python train.py --encoder_arch="mobilenet_v1" --crop_scale_min=1 --fusion_encoder_norm_position="pre" --fusion_encoder_mlp_ratio=3 --fusion_encoder_bias="all" --fusion_encoder_positions="rope" --fusion_encoder_connector="linear" --beta2=0.95 --eps=1e-08 --precondition_frequency=16 --max_precond_dim=1024 --ema_decay=0.995 --batch_size=64 --epochs=2.9
Rows from block 5 of the image encoder, named by matrix and row number. Each number is 500 + 50 x the weight over its row's rms, rounded and kept within 0 to 999. All counts start at 0. Numbers have three digits each. After the name is the row's rms in percent of the matrix's.
# conv: pointwise conv (encoder.blocks.5.conv.weight, 112x112x1x1), inputs 0-111
conv.43 081:596508490504507441488430590522515544533529458514530500467488506616512488482453445484460582500477484599476523613425558556507464439483395528473447472464433512419522421369497451421513649478424494492500555478462536483559447525556516498476486546447485486522464588488531517525434491443451484526527463422471549551527424481474399572444508507490
conv.44 129:509505466484541558524475535514530501479476465530479536746584462449487485525472560478485517511475544482556459526519480447541452413542499488554543484466520573476438445440448520531453563551516484492547574589454560539546479525463558522550553442448504444550523512525512533493521461481547460468377538508400551468522485550513540651568514527564
conv.45 098:390418487505491483495466493515527513544511662472509472660513526479489466454474503480457553437502510475410479505531456478560517513454524493497535395544465548369464536475585572451504463534504489514499538498493494558537540529468504539528478433511435437436503525418452515497531469566479572501628511490515534530474430461416509444425467440377
conv.46 079:516473514469456479488528571466544444501502616505539530439550516438484574453524542492535514613467448406484459509486538453457523535511462447505492451518471487546453414613438547434405445500541477517534567539546510585666459513453467461526588482538484514451535448538472475453503480395531498460435500552564577462528588473446523595538471460452
conv.47 117:446505424482480454558483482525448519541491571473463509398565442495441455464480477498480613465502498456495512543545509549614499573485556458527437469553471521692532507532490497479427485478454501463481564489527485356544424485506515523550525546557512477472479508547513457500378480631445507530489470503504566455386523504567541551509541458536
conv.48 129:495461405499453439506528470489537498423520550443485517472488478489501471491521501499541593495503485542454439482539516527365434553507450430546487525450493532627535462476379475523439467543503541627480477493498509565423573517525515515487470525517512496480547496497463460498615483467475447525452485474563502508723563541523533541547490467396
conv.49 088:509514494515467562488632445471511542530490599527467516474444617547550504517514508489492471528516449476503490521550453473543556558517430470451516488544537509418545458451614510530531473420523535499531525566499508434532502487398517464495575406479505575411486427462476512485523484481547504263471490513514498549514623520509535501459458492445
conv.50 096:454578470468451562507636495524490493512545602509531535453521533480487510523483499501501501609460424452510478413532498439503504456432508544435471522500536623334509501562648521398514452497509437507476429444408475418499533519556545554471492521422456504527499414467566551474549492543500478513530482510548441503475487450485475560585471496518
conv.51 119:433560464466428608478484771508485522432397574540549498564553460491492511466503459555488458482448454443512508554457517457496488474489555470485474461539496423539527482633510497501437445503606516455462540557536495502457485504513450442485469584436483557560510509522514483484487502462523501498546546516496488498522446537534584418496490472527
conv.52 066:511454514499536468425562441519412508543455443581525523471550522537493463490488515454573538532480519552460528509484461568569499524504461505529585531504499533654465498543416495569564480479457476608527527612520568586462523414423433485430533530525553534436482491417581458404397474434473468533537447463493509511481515410510532567549439439489
conv.53 086:539509493468554406467583390453523415508510516512501483449580550464537564509493496437528454521504531591478546513458493469451460490501445469419634479473566502517532563510494544356520556526448489502594517464539458491431460448487394564545417564543504562510508538469584509445496551481552531490456485475349443459545507486471412501504467509456
conv.54 073:401508528506350504549563481467501473562525544510515440446516504449488488532550399503496624602496442451589513481450482517537479475495541500431454525514416487575490436516456499518534507561562500485407638569389519593597476492503458439531532453519488486451517474483465488539444460557440382515474507527439541479496525431535450507478504476511
conv.55 077:562500490479498541508561531448556461474432461486489508534626457571478454525473450539520579518507514576530510425585444526480543547520428471539507550534465511509371553539449504503406551446547454571561465578586475507435573446574546450585512451460468397534471472525551512516566519479457574500446514420495503485484495481453508590549419578588
conv.56 120:506471558505500531497516518477491425446425506458648494525491444387512515514532475487537454523527504536527489537516514558448506526485391489509452473453532485521422513491473588436449429489501431487519517456424485470496467487507471515530465541490481623630499548516569530509508545739515531506518526544435569492531467487449534575421462513449
conv.57 082:519434546440496492503533513498498515476470542595490546565516522534509486574475382500587549543469453425454471441500479486578443481417502459507381414524438651555525443556461502508512472520454502458493551476524507569629553490621538510498494459516480553504480524475406493576517450469556470560556538493487482559386494492558477433572544534512
conv.58 130:553455587494447558481435492528465460541448529505519515494579485493507528561527537494540589393500526481516501484527491446453566490461471448492459527488520525642498537483560468699606460477517516520549457491498483523468546487448536502451538490511491513510457551517515495537391441465471461466497434461450435513640470463432392510614462447515
conv.59 116:440523522428516437521515442498533510479488455446473488486504455491461479491524476465553431542507469517523458555662542478508503517464429510475609502498581502659500537598549514485561444538547433444452439585511498335538523519504537439502406562537508497494486492412549532465528548551489494401454451484515483553592472496492506535479505546407
conv.60 084:490497488468438490496542482544505508514498517547537495425362508489467511462497465543539483524473501576514458416433537444442477508479531525523599498441510545570479543553478467493552508532446557389496560497487535409483527559470375419504540557413521431619526450572473510499464472505461539328515494468474508496482415517421516419546518496396
conv.61 147:414496446410489497505731490460512471471513468527474538414578561451470523516453509492495497503435498555439527438491548482600440481434498498493588442471449455430563456578487497535534476507512497532439566487527479514561446588565497520539556490505478517502530547624487473472511496501510448489668487524559449492558514525529481553519522475487
conv.62 099:472458441519501510517485429522500481545639471505487533450500511440485442584499511427515503480457538509445493459536491502522436569546485484481502588483488582506456647384498503472468539488523408446503524499524514474554469469455514434464485578512454462370491435530451553544561485482493605509546436453375503560509397509530499447614541570483
conv.63 134:492457479532523524506494497459491501435508559486538489518498510497523521535470497555486642497509546504511535384631452516534577503512467508512528504533533520514370524480452447464516499482514542530479522404521469835510527469488540501514522537512493505483524501521545495469428467451547495540523492419531493475496483503484466495551503526489
conv.64 141:513484522523500477481499502503522469481422472435517457435458452497585465456494497478531389455488481510550544500535521450633533507538478501536675532463546527567496434473764501434433498486458440591482487517491472407463469488492539493444478481469543451479522494470439545500535529481476477379500499525541511490455464470492490476523527512518
conv.65 125:541554554498534593498600397485480527445439563560539488483470471451497510521564545504527498603458546537485484433535516444511531441479508414579607468472505489524460415487414523578437457532500471471484463506529534446530458519469488465541583561500517644458516408523452539408455530485412508573428506510483506485489471450451561594480414513578
conv.66 121:564480418536496446481508499465511487504466527483516513538487553436460448463511507476463495486530494566538492396500464477435551562497465469527515497515535455559448453432447541571622515490439397581494590564456427515667502509504510554510461530575433516432436600539638561568502479440524463407418514467528497457480509455409517495499485517517
conv.67 068:557477405503481541529629537505508515488450533509505529495561424447465513509518460471509460482485531476434514523524469515508529469482491557497432424504524453535556437452492603531524658442494491496418438459429496484411439446637536501586508415536503499539513472532529438452566513524536522438431514502557583494460474541604402420562563464501