A small model that answers yes/no questions on an image's attributes, trained from scratch.
Model: encoder activation relu, encoder depths [2, 4, 4], fusion encoder width 128.
Training: soap at rate 0.0043, batches of 64.
Data: trained on regions of photos with short descriptions (Visual Genome), 203450 training examples, 2.9 epochs.
Rows from block 2 of the image encoder of a small model that answers yes/no questions on an image's attributes, named by matrix and row number. Each number is 200 + 30 x the weight over its row's rms, rounded and kept within 0 to 999. All counts start at 0.
After each channel's rows are labels from the 100 images, of 14976, where the channel reaches its highest value: "colour at peak" is the nearest of a few named colours to the mean colour under the peak. Only what is clearly more common there than usual is listed. The data: regions of photos with short descriptions (Visual Genome).
# conv: pointwise conv (encoder.blocks.2.conv.weight, 112x64x1x1), inputs 0-63

conv.2,211,179,176,226,221,190,155,245,244,208,210,210,195,271,190,189,166,252,233,243,190,210,202,218,127,189,170,255,229,203,163,187,166,230,193,264,209,246,171,218,185,270,239,228,241,189,199,195,192,201,181,161,167,173,200,201,214,180,199,223,200,182,208,177
colour at peak: black

conv.104,206,184,270,242,191,186,222,174,238,232,180,190,202,201,246,295,171,190,194,159,192,172,157,220,171,161,198,215,170,216,187,168,193,200,193,150,130,193,143,205,219,150,191,220,213,196,203,195,149,205,212,176,181,171,184,208,264,195,209,203,201,195,179,176
colour at peak: brown

conv.89,173,169,197,215,202,232,197,280,177,208,184,217,176,246,180,228,202,162,174,255,201,182,225,227,214,229,187,200,208,155,225,211,185,220,166,249,188,153,235,220,173,219,239,194,205,216,177,231,210,149,140,139,231,205,210,171,163,170,200,152,189,226,207,249
colour at peak: white

conv.41,177,209,221,217,243,168,182,233,208,293,187,191,142,155,216,174,198,190,176,198,187,219,152,158,231,181,159,208,194,132,188,201,179,182,200,201,203,197,182,179,192,203,209,194,159,224,216,190,194,207,228,265,149,225,202,226,237,233,236,175,207,172,264,168
colour at peak: red

conv.26,190,204,193,248,217,187,315,194,232,203,217,194,206,136,228,176,207,147,216,217,216,208,167,189,208,183,173,166,172,221,194,167,202,195,168,182,206,214,192,202,229,187,259,228,178,173,169,193,170,290,176,184,208,168,223,187,194,175,245,230,193,195,217,182
colour at peak: black; blue

conv.109,122,188,226,227,211,174,211,249,167,196,213,199,175,192,175,169,219,217,221,181,235,276,159,189,199,166,192,210,241,212,235,185,218,207,238,239,161,175,173,219,184,214,166,231,207,199,220,186,170,201,158,171,201,179,176,205,205,255,132,187,262,209,208,245
colour at peak: grey

conv.27,224,225,171,220,133,198,264,254,156,225,252,160,188,230,199,240,233,183,204,197,189,235,214,204,260,187,236,231,163,267,215,199,207,201,175,195,200,173,162,221,262,202,222,199,190,204,218,170,210,243,240,212,194,147,207,200,197,206,182,219,205,169,216,160
colour at peak: blue

conv.34,214,217,184,143,201,195,152,253,196,212,254,191,180,190,232,200,188,224,171,232,208,185,237,236,187,188,200,258,252,200,195,219,171,193,188,204,234,165,196,181,200,167,238,162,206,174,176,157,228,262,207,147,205,155,272,230,205,186,192,162,195,215,210,255
colour at peak: white

conv.92,178,233,175,167,151,183,211,191,169,204,214,279,214,188,265,251,205,223,197,263,188,189,142,178,218,188,185,205,262,237,267,197,248,183,174,239,174,218,229,241,209,192,186,220,211,183,202,224,180,191,195,229,175,156,177,198,201,222,203,198,188,190,150,198
colour at peak: black

conv.98,205,200,132,199,301,238,229,215,178,189,177,211,220,192,211,228,207,188,175,170,212,182,179,234,213,160,225,201,198,223,239,186,171,187,186,200,189,181,153,214,226,151,191,165,229,175,120,220,203,206,214,235,218,211,202,221,188,169,211,227,238,200,188,283
colour at peak: black

conv.68,113,161,221,182,150,224,170,209,184,214,203,194,143,189,208,187,176,202,189,261,215,221,277,192,225,198,192,198,196,174,186,222,158,228,212,221,221,241,195,230,152,248,174,200,221,191,150,205,243,192,142,206,148,168,189,189,219,214,200,215,176,222,171,205
colour at peak: white; pink

conv.3,167,214,178,171,230,167,184,218,177,198,203,157,174,179,154,168,193,206,193,207,184,173,333,215,168,194,216,218,211,201,213,183,152,182,168,219,202,156,192,194,227,223,203,175,207,184,169,193,190,202,233,233,193,239,239,249,186,252,203,168,206,248,229,180
colour at peak: pink

conv.25,202,203,200,178,183,243,237,179,231,221,188,178,178,193,178,247,168,172,219,179,184,189,342,222,174,167,197,171,170,185,179,262,175,225,217,198,194,198,249,146,213,246,220,241,211,216,219,204,190,208,159,199,202,181,215,182,194,198,221,184,188,188,190,206
colour at peak: black

conv.28,201,218,200,179,205,238,135,140,193,156,166,196,220,189,171,260,183,226,178,209,196,132,230,167,206,184,223,219,191,189,136,191,239,205,203,223,238,196,189,192,145,162,187,191,200,234,166,253,152,179,188,235,205,176,189,166,136,171,193,198,182,216,222,200
colour at peak: brown

conv.12,233,93,212,177,173,239,203,201,227,243,268,209,202,208,217,202,165,282,165,222,199,213,238,219,197,180,190,218,185,213,166,187,261,204,205,210,185,194,208,242,230,185,221,246,244,213,217,204,186,172,186,185,190,170,194,225,213,193,227,236,223,215,225,158
colour at peak: black

conv.37,198,154,185,194,170,175,289,196,201,180,164,177,220,239,208,70,167,213,198,211,208,225,245,206,266,215,210,168,225,186,187,210,202,210,169,219,197,192,238,210,169,176,273,198,178,182,209,204,192,177,214,198,221,209,202,202,209,234,216,205,212,192,205,203
colour at peak: white

conv.39,225,197,209,204,123,155,165,153,227,195,220,182,200,237,183,220,204,180,191,120,229,190,220,190,213,255,208,135,203,257,194,168,215,191,197,170,205,177,197,200,186,204,183,205,217,233,248,257,211,164,237,153,190,180,253,181,249,190,187,208,181,186,197,179
colour at peak: brown

conv.59,184,196,155,203,175,271,220,233,179,178,167,175,186,139,237,291,208,156,194,227,185,223,198,198,242,219,215,156,246,197,196,204,215,212,194,268,195,219,158,148,189,188,206,200,193,212,149,228,229,172,204,154,196,188,173,185,223,239,172,214,212,209,200,192
colour at peak: white

conv.61,170,196,197,189,294,179,170,206,194,222,222,167,185,239,174,196,188,174,187,128,215,167,185,228,175,206,199,197,131,191,199,198,208,140,234,211,172,169,204,199,252,164,195,185,162,192,265,156,202,193,200,235,231,237,199,178,235,212,243,215,189,172,196,174
colour at peak: pink

conv.32,165,180,231,165,178,248,152,254,198,175,179,161,180,179,280,170,204,197,199,207,230,208,212,249,163,182,217,194,194,163,191,240,175,197,232,224,190,198,169,155,216,218,166,176,188,189,154,155,199,179,191,214,271,203,181,190,249,231,230,202,252,166,204,206
colour at peak: white

conv.75,179,221,193,230,224,193,239,200,221,242,229,171,184,186,210,149,184,222,225,192,203,182,148,245,214,186,179,157,228,184,196,182,155,202,148,172,225,187,174,179,212,204,317,172,208,177,226,208,169,279,186,217,221,236,190,205,183,210,194,178,173,186,223,179
colour at peak: white

conv.64,186,248,202,231,151,189,275,197,206,198,212,183,199,174,212,84,197,222,189,204,193,170,204,214,175,234,187,156,219,211,181,196,190,210,168,232,233,200,199,194,199,212,312,210,198,181,205,156,194,201,256,212,170,207,182,196,200,186,220,206,180,185,207,187
colour at peak: white

conv.62,204,189,196,215,259,161,237,155,157,230,201,151,262,211,244,238,197,197,210,153,188,204,182,179,174,207,169,221,231,152,214,198,196,186,201,154,185,173,169,134,189,178,192,171,217,289,163,197,196,222,215,216,219,194,225,224,229,236,230,198,232,187,224,187
colour at peak: red

conv.10,228,191,252,193,151,259,214,174,186,170,157,249,161,173,219,180,198,191,245,162,192,182,193,168,212,171,203,215,151,184,219,215,179,201,198,289,195,213,233,116,195,238,191,189,161,207,185,169,217,199,268,210,232,212,211,190,205,206,170,204,214,202,202,173
colour at peak: black

conv.71,200,205,155,174,203,244,174,147,226,240,190,197,253,161,164,175,202,203,204,179,174,192,157,197,235,207,271,191,247,173,215,202,193,202,178,153,201,173,193,216,144,206,190,181,204,177,162,221,240,199,191,237,143,116,197,229,208,187,176,232,178,167,221,218
colour at peak: black

conv.54,218,172,216,158,184,172,176,187,210,127,174,227,179,191,188,191,171,176,235,187,226,170,205,139,219,206,237,179,191,178,237,202,153,202,154,302,207,199,198,155,209,216,200,182,195,222,180,212,164,172,241,180,276,169,208,181,185,196,215,172,229,192,172,186
colour at peak: black

conv.45,201,185,247,153,208,201,126,167,144,258,179,201,179,132,177,189,229,208,218,210,217,195,178,189,202,226,210,240,197,179,213,213,194,234,182,181,194,171,213,236,217,175,170,170,168,210,267,192,156,232,248,254,174,179,201,198,170,213,221,209,192,180,169,142
colour at peak: grey

conv.44,235,186,206,173,215,134,203,180,233,194,200,229,274,218,193,166,149,211,201,266,217,184,182,229,182,243,154,203,202,165,182,211,189,193,283,238,205,239,191,207,215,242,207,194,218,178,194,222,216,223,137,253,215,188,181,238,233,231,206,194,208,207,231,196
colour at peak: pink

conv.67,174,176,242,273,179,191,135,266,164,199,185,154,194,183,192,265,176,247,197,195,189,193,250,206,174,191,231,137,198,203,174,225,211,198,171,168,194,211,127,222,213,221,170,221,194,221,220,196,225,198,208,192,231,195,206,192,257,205,212,195,209,152,220,180
colour at peak: white

conv.1,205,186,166,202,191,196,180,237,160,200,253,187,247,192,173,235,189,231,209,211,196,178,173,188,219,267,213,232,222,238,176,188,191,210,168,186,179,218,239,218,199,192,198,188,207,242,195,148,271,169,272,173,177,117,246,187,199,207,227,228,183,215,161,215
colour at peak: brown

conv.72,255,195,199,225,196,214,240,144,262,147,222,235,184,190,222,185,235,252,241,176,174,223,193,202,179,139,199,220,176,199,182,184,217,225,205,180,223,236,198,206,182,194,185,219,207,192,252,246,204,215,215,279,205,145,223,223,208,234,237,199,191,150,235,183
colour at peak: brown

conv.80,209,263,163,198,139,212,102,240,170,183,206,163,212,183,171,218,208,215,172,154,245,240,283,190,193,191,223,199,218,205,231,217,235,196,196,182,193,226,244,170,172,227,214,196,204,203,172,208,201,178,210,215,149,180,189,213,166,220,196,219,195,162,241,196
colour at peak: white; pink

conv.55,186,148,151,173,188,246,128,220,142,246,184,243,211,216,217,206,168,175,172,230,165,240,243,210,224,226,197,198,186,192,182,228,159,199,232,210,201,212,243,165,225,215,226,184,181,178,189,195,151,187,156,149,136,229,190,198,230,207,193,169,183,175,223,178
colour at peak: white; pink