A small model that answers yes/no questions on an image's attributes, trained from scratch: fusion encoder layers 8.
Rows from block 5 of the image encoder, named by matrix and row number. Each number is 128 + 32 x the weight over the matrix's rms, rounded and kept within 0 to 255. All counts start at 0. Numbers have three digits each.
# dw0: depthwise 5x5 conv (encoder.blocks.5.dw.0.weight, 112x1x5x5, trained with AdamW), a 5x5 kernel
dw0.0:173176156095134188188151112140179202146128137179183154119143179186146118143
dw0.1:129130118144133133109093108142097113096102109140134130130114116112108074092
dw0.2:139130144112136154155140160147121127098102089177151141141118175191199182163
dw0.3:118133129100118121119127114089112118108126122091075081114108111081076081111
dw0.4:108135148136124137146154142121142131137153128099123133121100103132133100126
dw0.5:159126085089105160105110081082120107142090109149100110104097109105093115077
dw0.6:130129132121111142133121112142141122124100123145103119124101130126125123121
dw0.7:094100162172161052063138158155059035126138119044051140145171068072127153144
dw0.8:034102163141080038126156164106056124183156090052141183165104058118196173104
dw0.9:095106113101095083099101115088075075098084080058068078075080083093071083116
dw0.10:137127134141116114107110134117112110124104095138146116127122121120104119117
dw0.11:160155136135130149156153167168159198187181182169210196187169157176185146171
dw0.12:118135086106109106100107059111127103094088094126136114084115114123112107066
dw0.13:155169165099074181184138097053146163151092054138174153072052154143142082076
dw0.14:155121132126123133108153128164104098134081125129093135128132137094130112148
dw0.15:067078096080106086092086073077077068086080078076077070084079049076086080053
dw0.16:191171134107112203194138094102189197155090097162182161086088143161134115110
dw0.17:132145146140150118110147131115135125115131133105109106122120134128149119136
dw0.18:183158118122116191184116110108196183127117123185199145154141176182143111116
dw0.19:100099110108081093093101095086083098119141115086094101108100084092109107116
dw0.20:141130140147129122109096123112103097123123115126099137139112119110128138152
dw0.21:161149136088094170148126078094181153137086105185166132082098177149112094074
dw0.22:174148181157175168166133155166159159147157156154165166148140179157175165155
dw0.23:114100095090099079101103087061093101078093074081070084079075065076062084065
dw0.24:126109092083098116142096093083129131096098102133124119123095118115102091091
dw0.25:141130123083101146126110115111152125122102094154158117115122152155124130119
dw0.26:106102111114108134132118127092122118100098081122118096063093138146106091078
dw0.27:134116114118082124112127108108130121122116100127122105100088138127127122096
dw0.28:133123121112146127134107124125135114113133141107090100103104107102094142133
dw0.29:157159175145173132129129133119108099115118111154169161158138173191172173170
dw0.30:085096135165168077095127159157094108141153170089109145155191076107145174158
dw0.31:077108113136122091087126136134122132138123145100083124119130083091112116125
dw0.32:133122122169123162121155165141164167161135122127109112167119138113138148141
dw0.33:114117140161172131117170178180155142184210200129142176200177129142175171172
dw0.34:177179135149188157170152155162157153137165163138159163148159158147157147131
dw0.35:125101096104097131113109079084133120117093101143135119110108144133118107098
dw0.36:142168128096109137160120094104175172138129143159154148134113179161131113112
dw0.37:081090067062067123099075080089163167153150190157142130141173127146124139157
dw0.38:126143116121102135138145124131150145128133116128113127109099118122144128111
dw0.39:132121096086070145097106094093121129095101103137125114083110151124105105127
dw0.40:063100112102093062097106077074055092115093046060084121093096090084084103129
dw0.41:133130114139128112142104108114114124086116115089100074102098077092090106091
dw0.42:146109107117101132107115083084116088115105098109100083099109111090083086096
dw0.43:130137127161133121136128145148092127144126138128123134144127115115122115119
dw0.44:157148129142149158154149111128139126139090090171178165118078178181201143118
dw0.45:057056071094099079057087093098116084109088121099114100090104075021023044065
dw0.46:196196171186175184196178179161119164151143160160157139144151149168165127146
dw0.47:076076102125141093090108117149136146156153168165182180164181143145145161153
dw0.48:110122138166175111124145174165129149141171179100109162163152119123140145151
dw0.49:092116111142136098128134133133084086103122133048085108122132034051122143113
dw0.50:133147131133136163164170171164173166183178167167167189180155142156155169132
dw0.51:133101068086079137077097103088106099104117099088095105124096078087085080096
dw0.52:125133127104070136145146125108181201180148130184190182159121121167153137098
dw0.53:085088079070067089104109081058097097096100072100127111117122173155132129107
dw0.54:190142139153158161154138161168147155140150186164168149175187149142158163164
dw0.55:125148183193164104130165177126108119165164122097116169157146093142167177131
dw0.56:128090109131125117083091100098146141150143143223194170173161068063076060059
dw0.57:136153145135134159167180179148158147181178144146183185156169135190193188167
dw0.58:084106089103081115125122126146140131120137138199197190181149172171192184171
dw0.59:203196151149173159125100114144134095071079120120076076065126127122100102136
dw0.60:130128110129097157159142128130168196165197142178205193180170178197181173154
dw0.61:129154123102085117144141129103151184185136137149167175146121162176179144114
dw0.62:177180135091087176160116099102170136128082115149147116088094144136109095123
dw0.63:098087111087108118124148148135159176174194184104131141175153127152132148117
dw0.64:087065085139117077063084127117145159121134124150149157128143185190168170162
dw0.65:115130110111108165139099111123144136132100091118127133132117110138148120118
dw0.66:081073095090093110084119123088104113102115107108088117127084120095104115118
dw0.67:121103108119111098119116129092110127117126102097120121119111120118120119118
dw0.68:124131171152104112149160156101088137186188138077139173183169092121165176148
dw0.69:202191172171160169172155141127155151143123133152157133116122163145130129116
dw0.70:115094115108079113114114104109164172178201187098126103098095110112103088089
dw0.71:112125154157149093133155182155072104165170182073117164186180099107153209143
dw0.72:154172171184168148188203169155149170160192152144155159165155132139169172169
dw0.73:137120133113090111104093104110093105069092072113100065083092111115093086040
dw0.74:094089099100100109088112098092092116138141098096101137166111085073125138109
dw0.75:125099090107091148130139135142112094099089122104102107103114125113104103113
dw0.76:125143160149143141158156152150163158155177159166168177167153156161155163175
dw0.77:105104097122129108108119106121094107131106103109109130121138068110124153134
dw0.78:143158160159139174139159149145139117141147130099093132122108090121121137116
dw0.79:153110106117105150105110117116150106109111118161106130115108143141147137142
dw0.80:125127106118123115116110133132123109104111112161108108094111116115135122118
dw0.81:149177174159149167176184170168168162202172151148179167176151127165164120120
dw0.82:161167128110108170159128103078185143136086082188153098086092185166112080105
dw0.83:200192138118102201193168130130169175166114113178180151100102163164132115101
dw0.84:129130122132126117106123122127114116121129135096124124129120096109124141115
dw0.85:117120139103056107127119105052086091077077080074117104128143110112150141174
dw0.86:139132135135097107110102113104134125172153122123087147133129087095130096092
dw0.87:171149133143145181178163156153176172165154138176165156117112113161116109107
dw0.88:106098098108124101070097125151125078102123151099091112123156103094114113147
dw0.89:104104134146127099071139154164092059118137131104076092137106116080073110103
dw0.90:167152157163182164136171170174117115113119128091072087103109119095094107121
dw0.91:128120132134135120134127124097139133126147130122124129140116143102099099092
dw0.92:163149103076077174132116048078163136112052037188137109034063173152144063070
dw0.93:124099122135129134101128128122132102133139099124113116146147130120133148148
dw0.94:130135152195168151152160174191115129157167181135134161162147127159146162145
dw0.95:135170149165167138135126155167100094111123083093091079078106061059092055078
dw0.96:034108138172168057096158177146080123168180163083109155146159093116146176173
dw0.97:121129101122134130127107146140151149110119102113153140111126121140146116098
dw0.98:094113098081061089103078098091180190189171172122149151140157104115093108105
dw0.99:153150146152190115158142166157091095135151174077108101183168093102096157152
dw0.100:126104105102106131115126105111123109138108122126124116118123125128144139103
dw0.101:163160125146123145140137140144118118111102121142111117107123129110119104130
dw0.102:132152152148152100124126133133069077084085105128092094073079194171199177165
dw0.103:151158172154144145170179176165132169195168164134171170188152147163178177150
dw0.104:132136100087098134098116095104139119121094089111123089077104128118117075097
dw0.105:122108099103109138109111116112119107131121117110086076093100126111108113070
dw0.106:106098125114124105130128123129107123121116111085108110120119087090111099093
dw0.107:126146172178160124162181180187121145194189159129143171193168140135159154149
dw0.108:119106103101115114097114120108100099094096092106088107089084147112135109112
dw0.109:178147136130132172142119130121200184134143126175167144102086170168131123088
dw0.110:099067095093109103087099106101091119137109087083085079115101076087101097089
dw0.111:104104131152156096120132173174131129159175195117146131201186122125151154179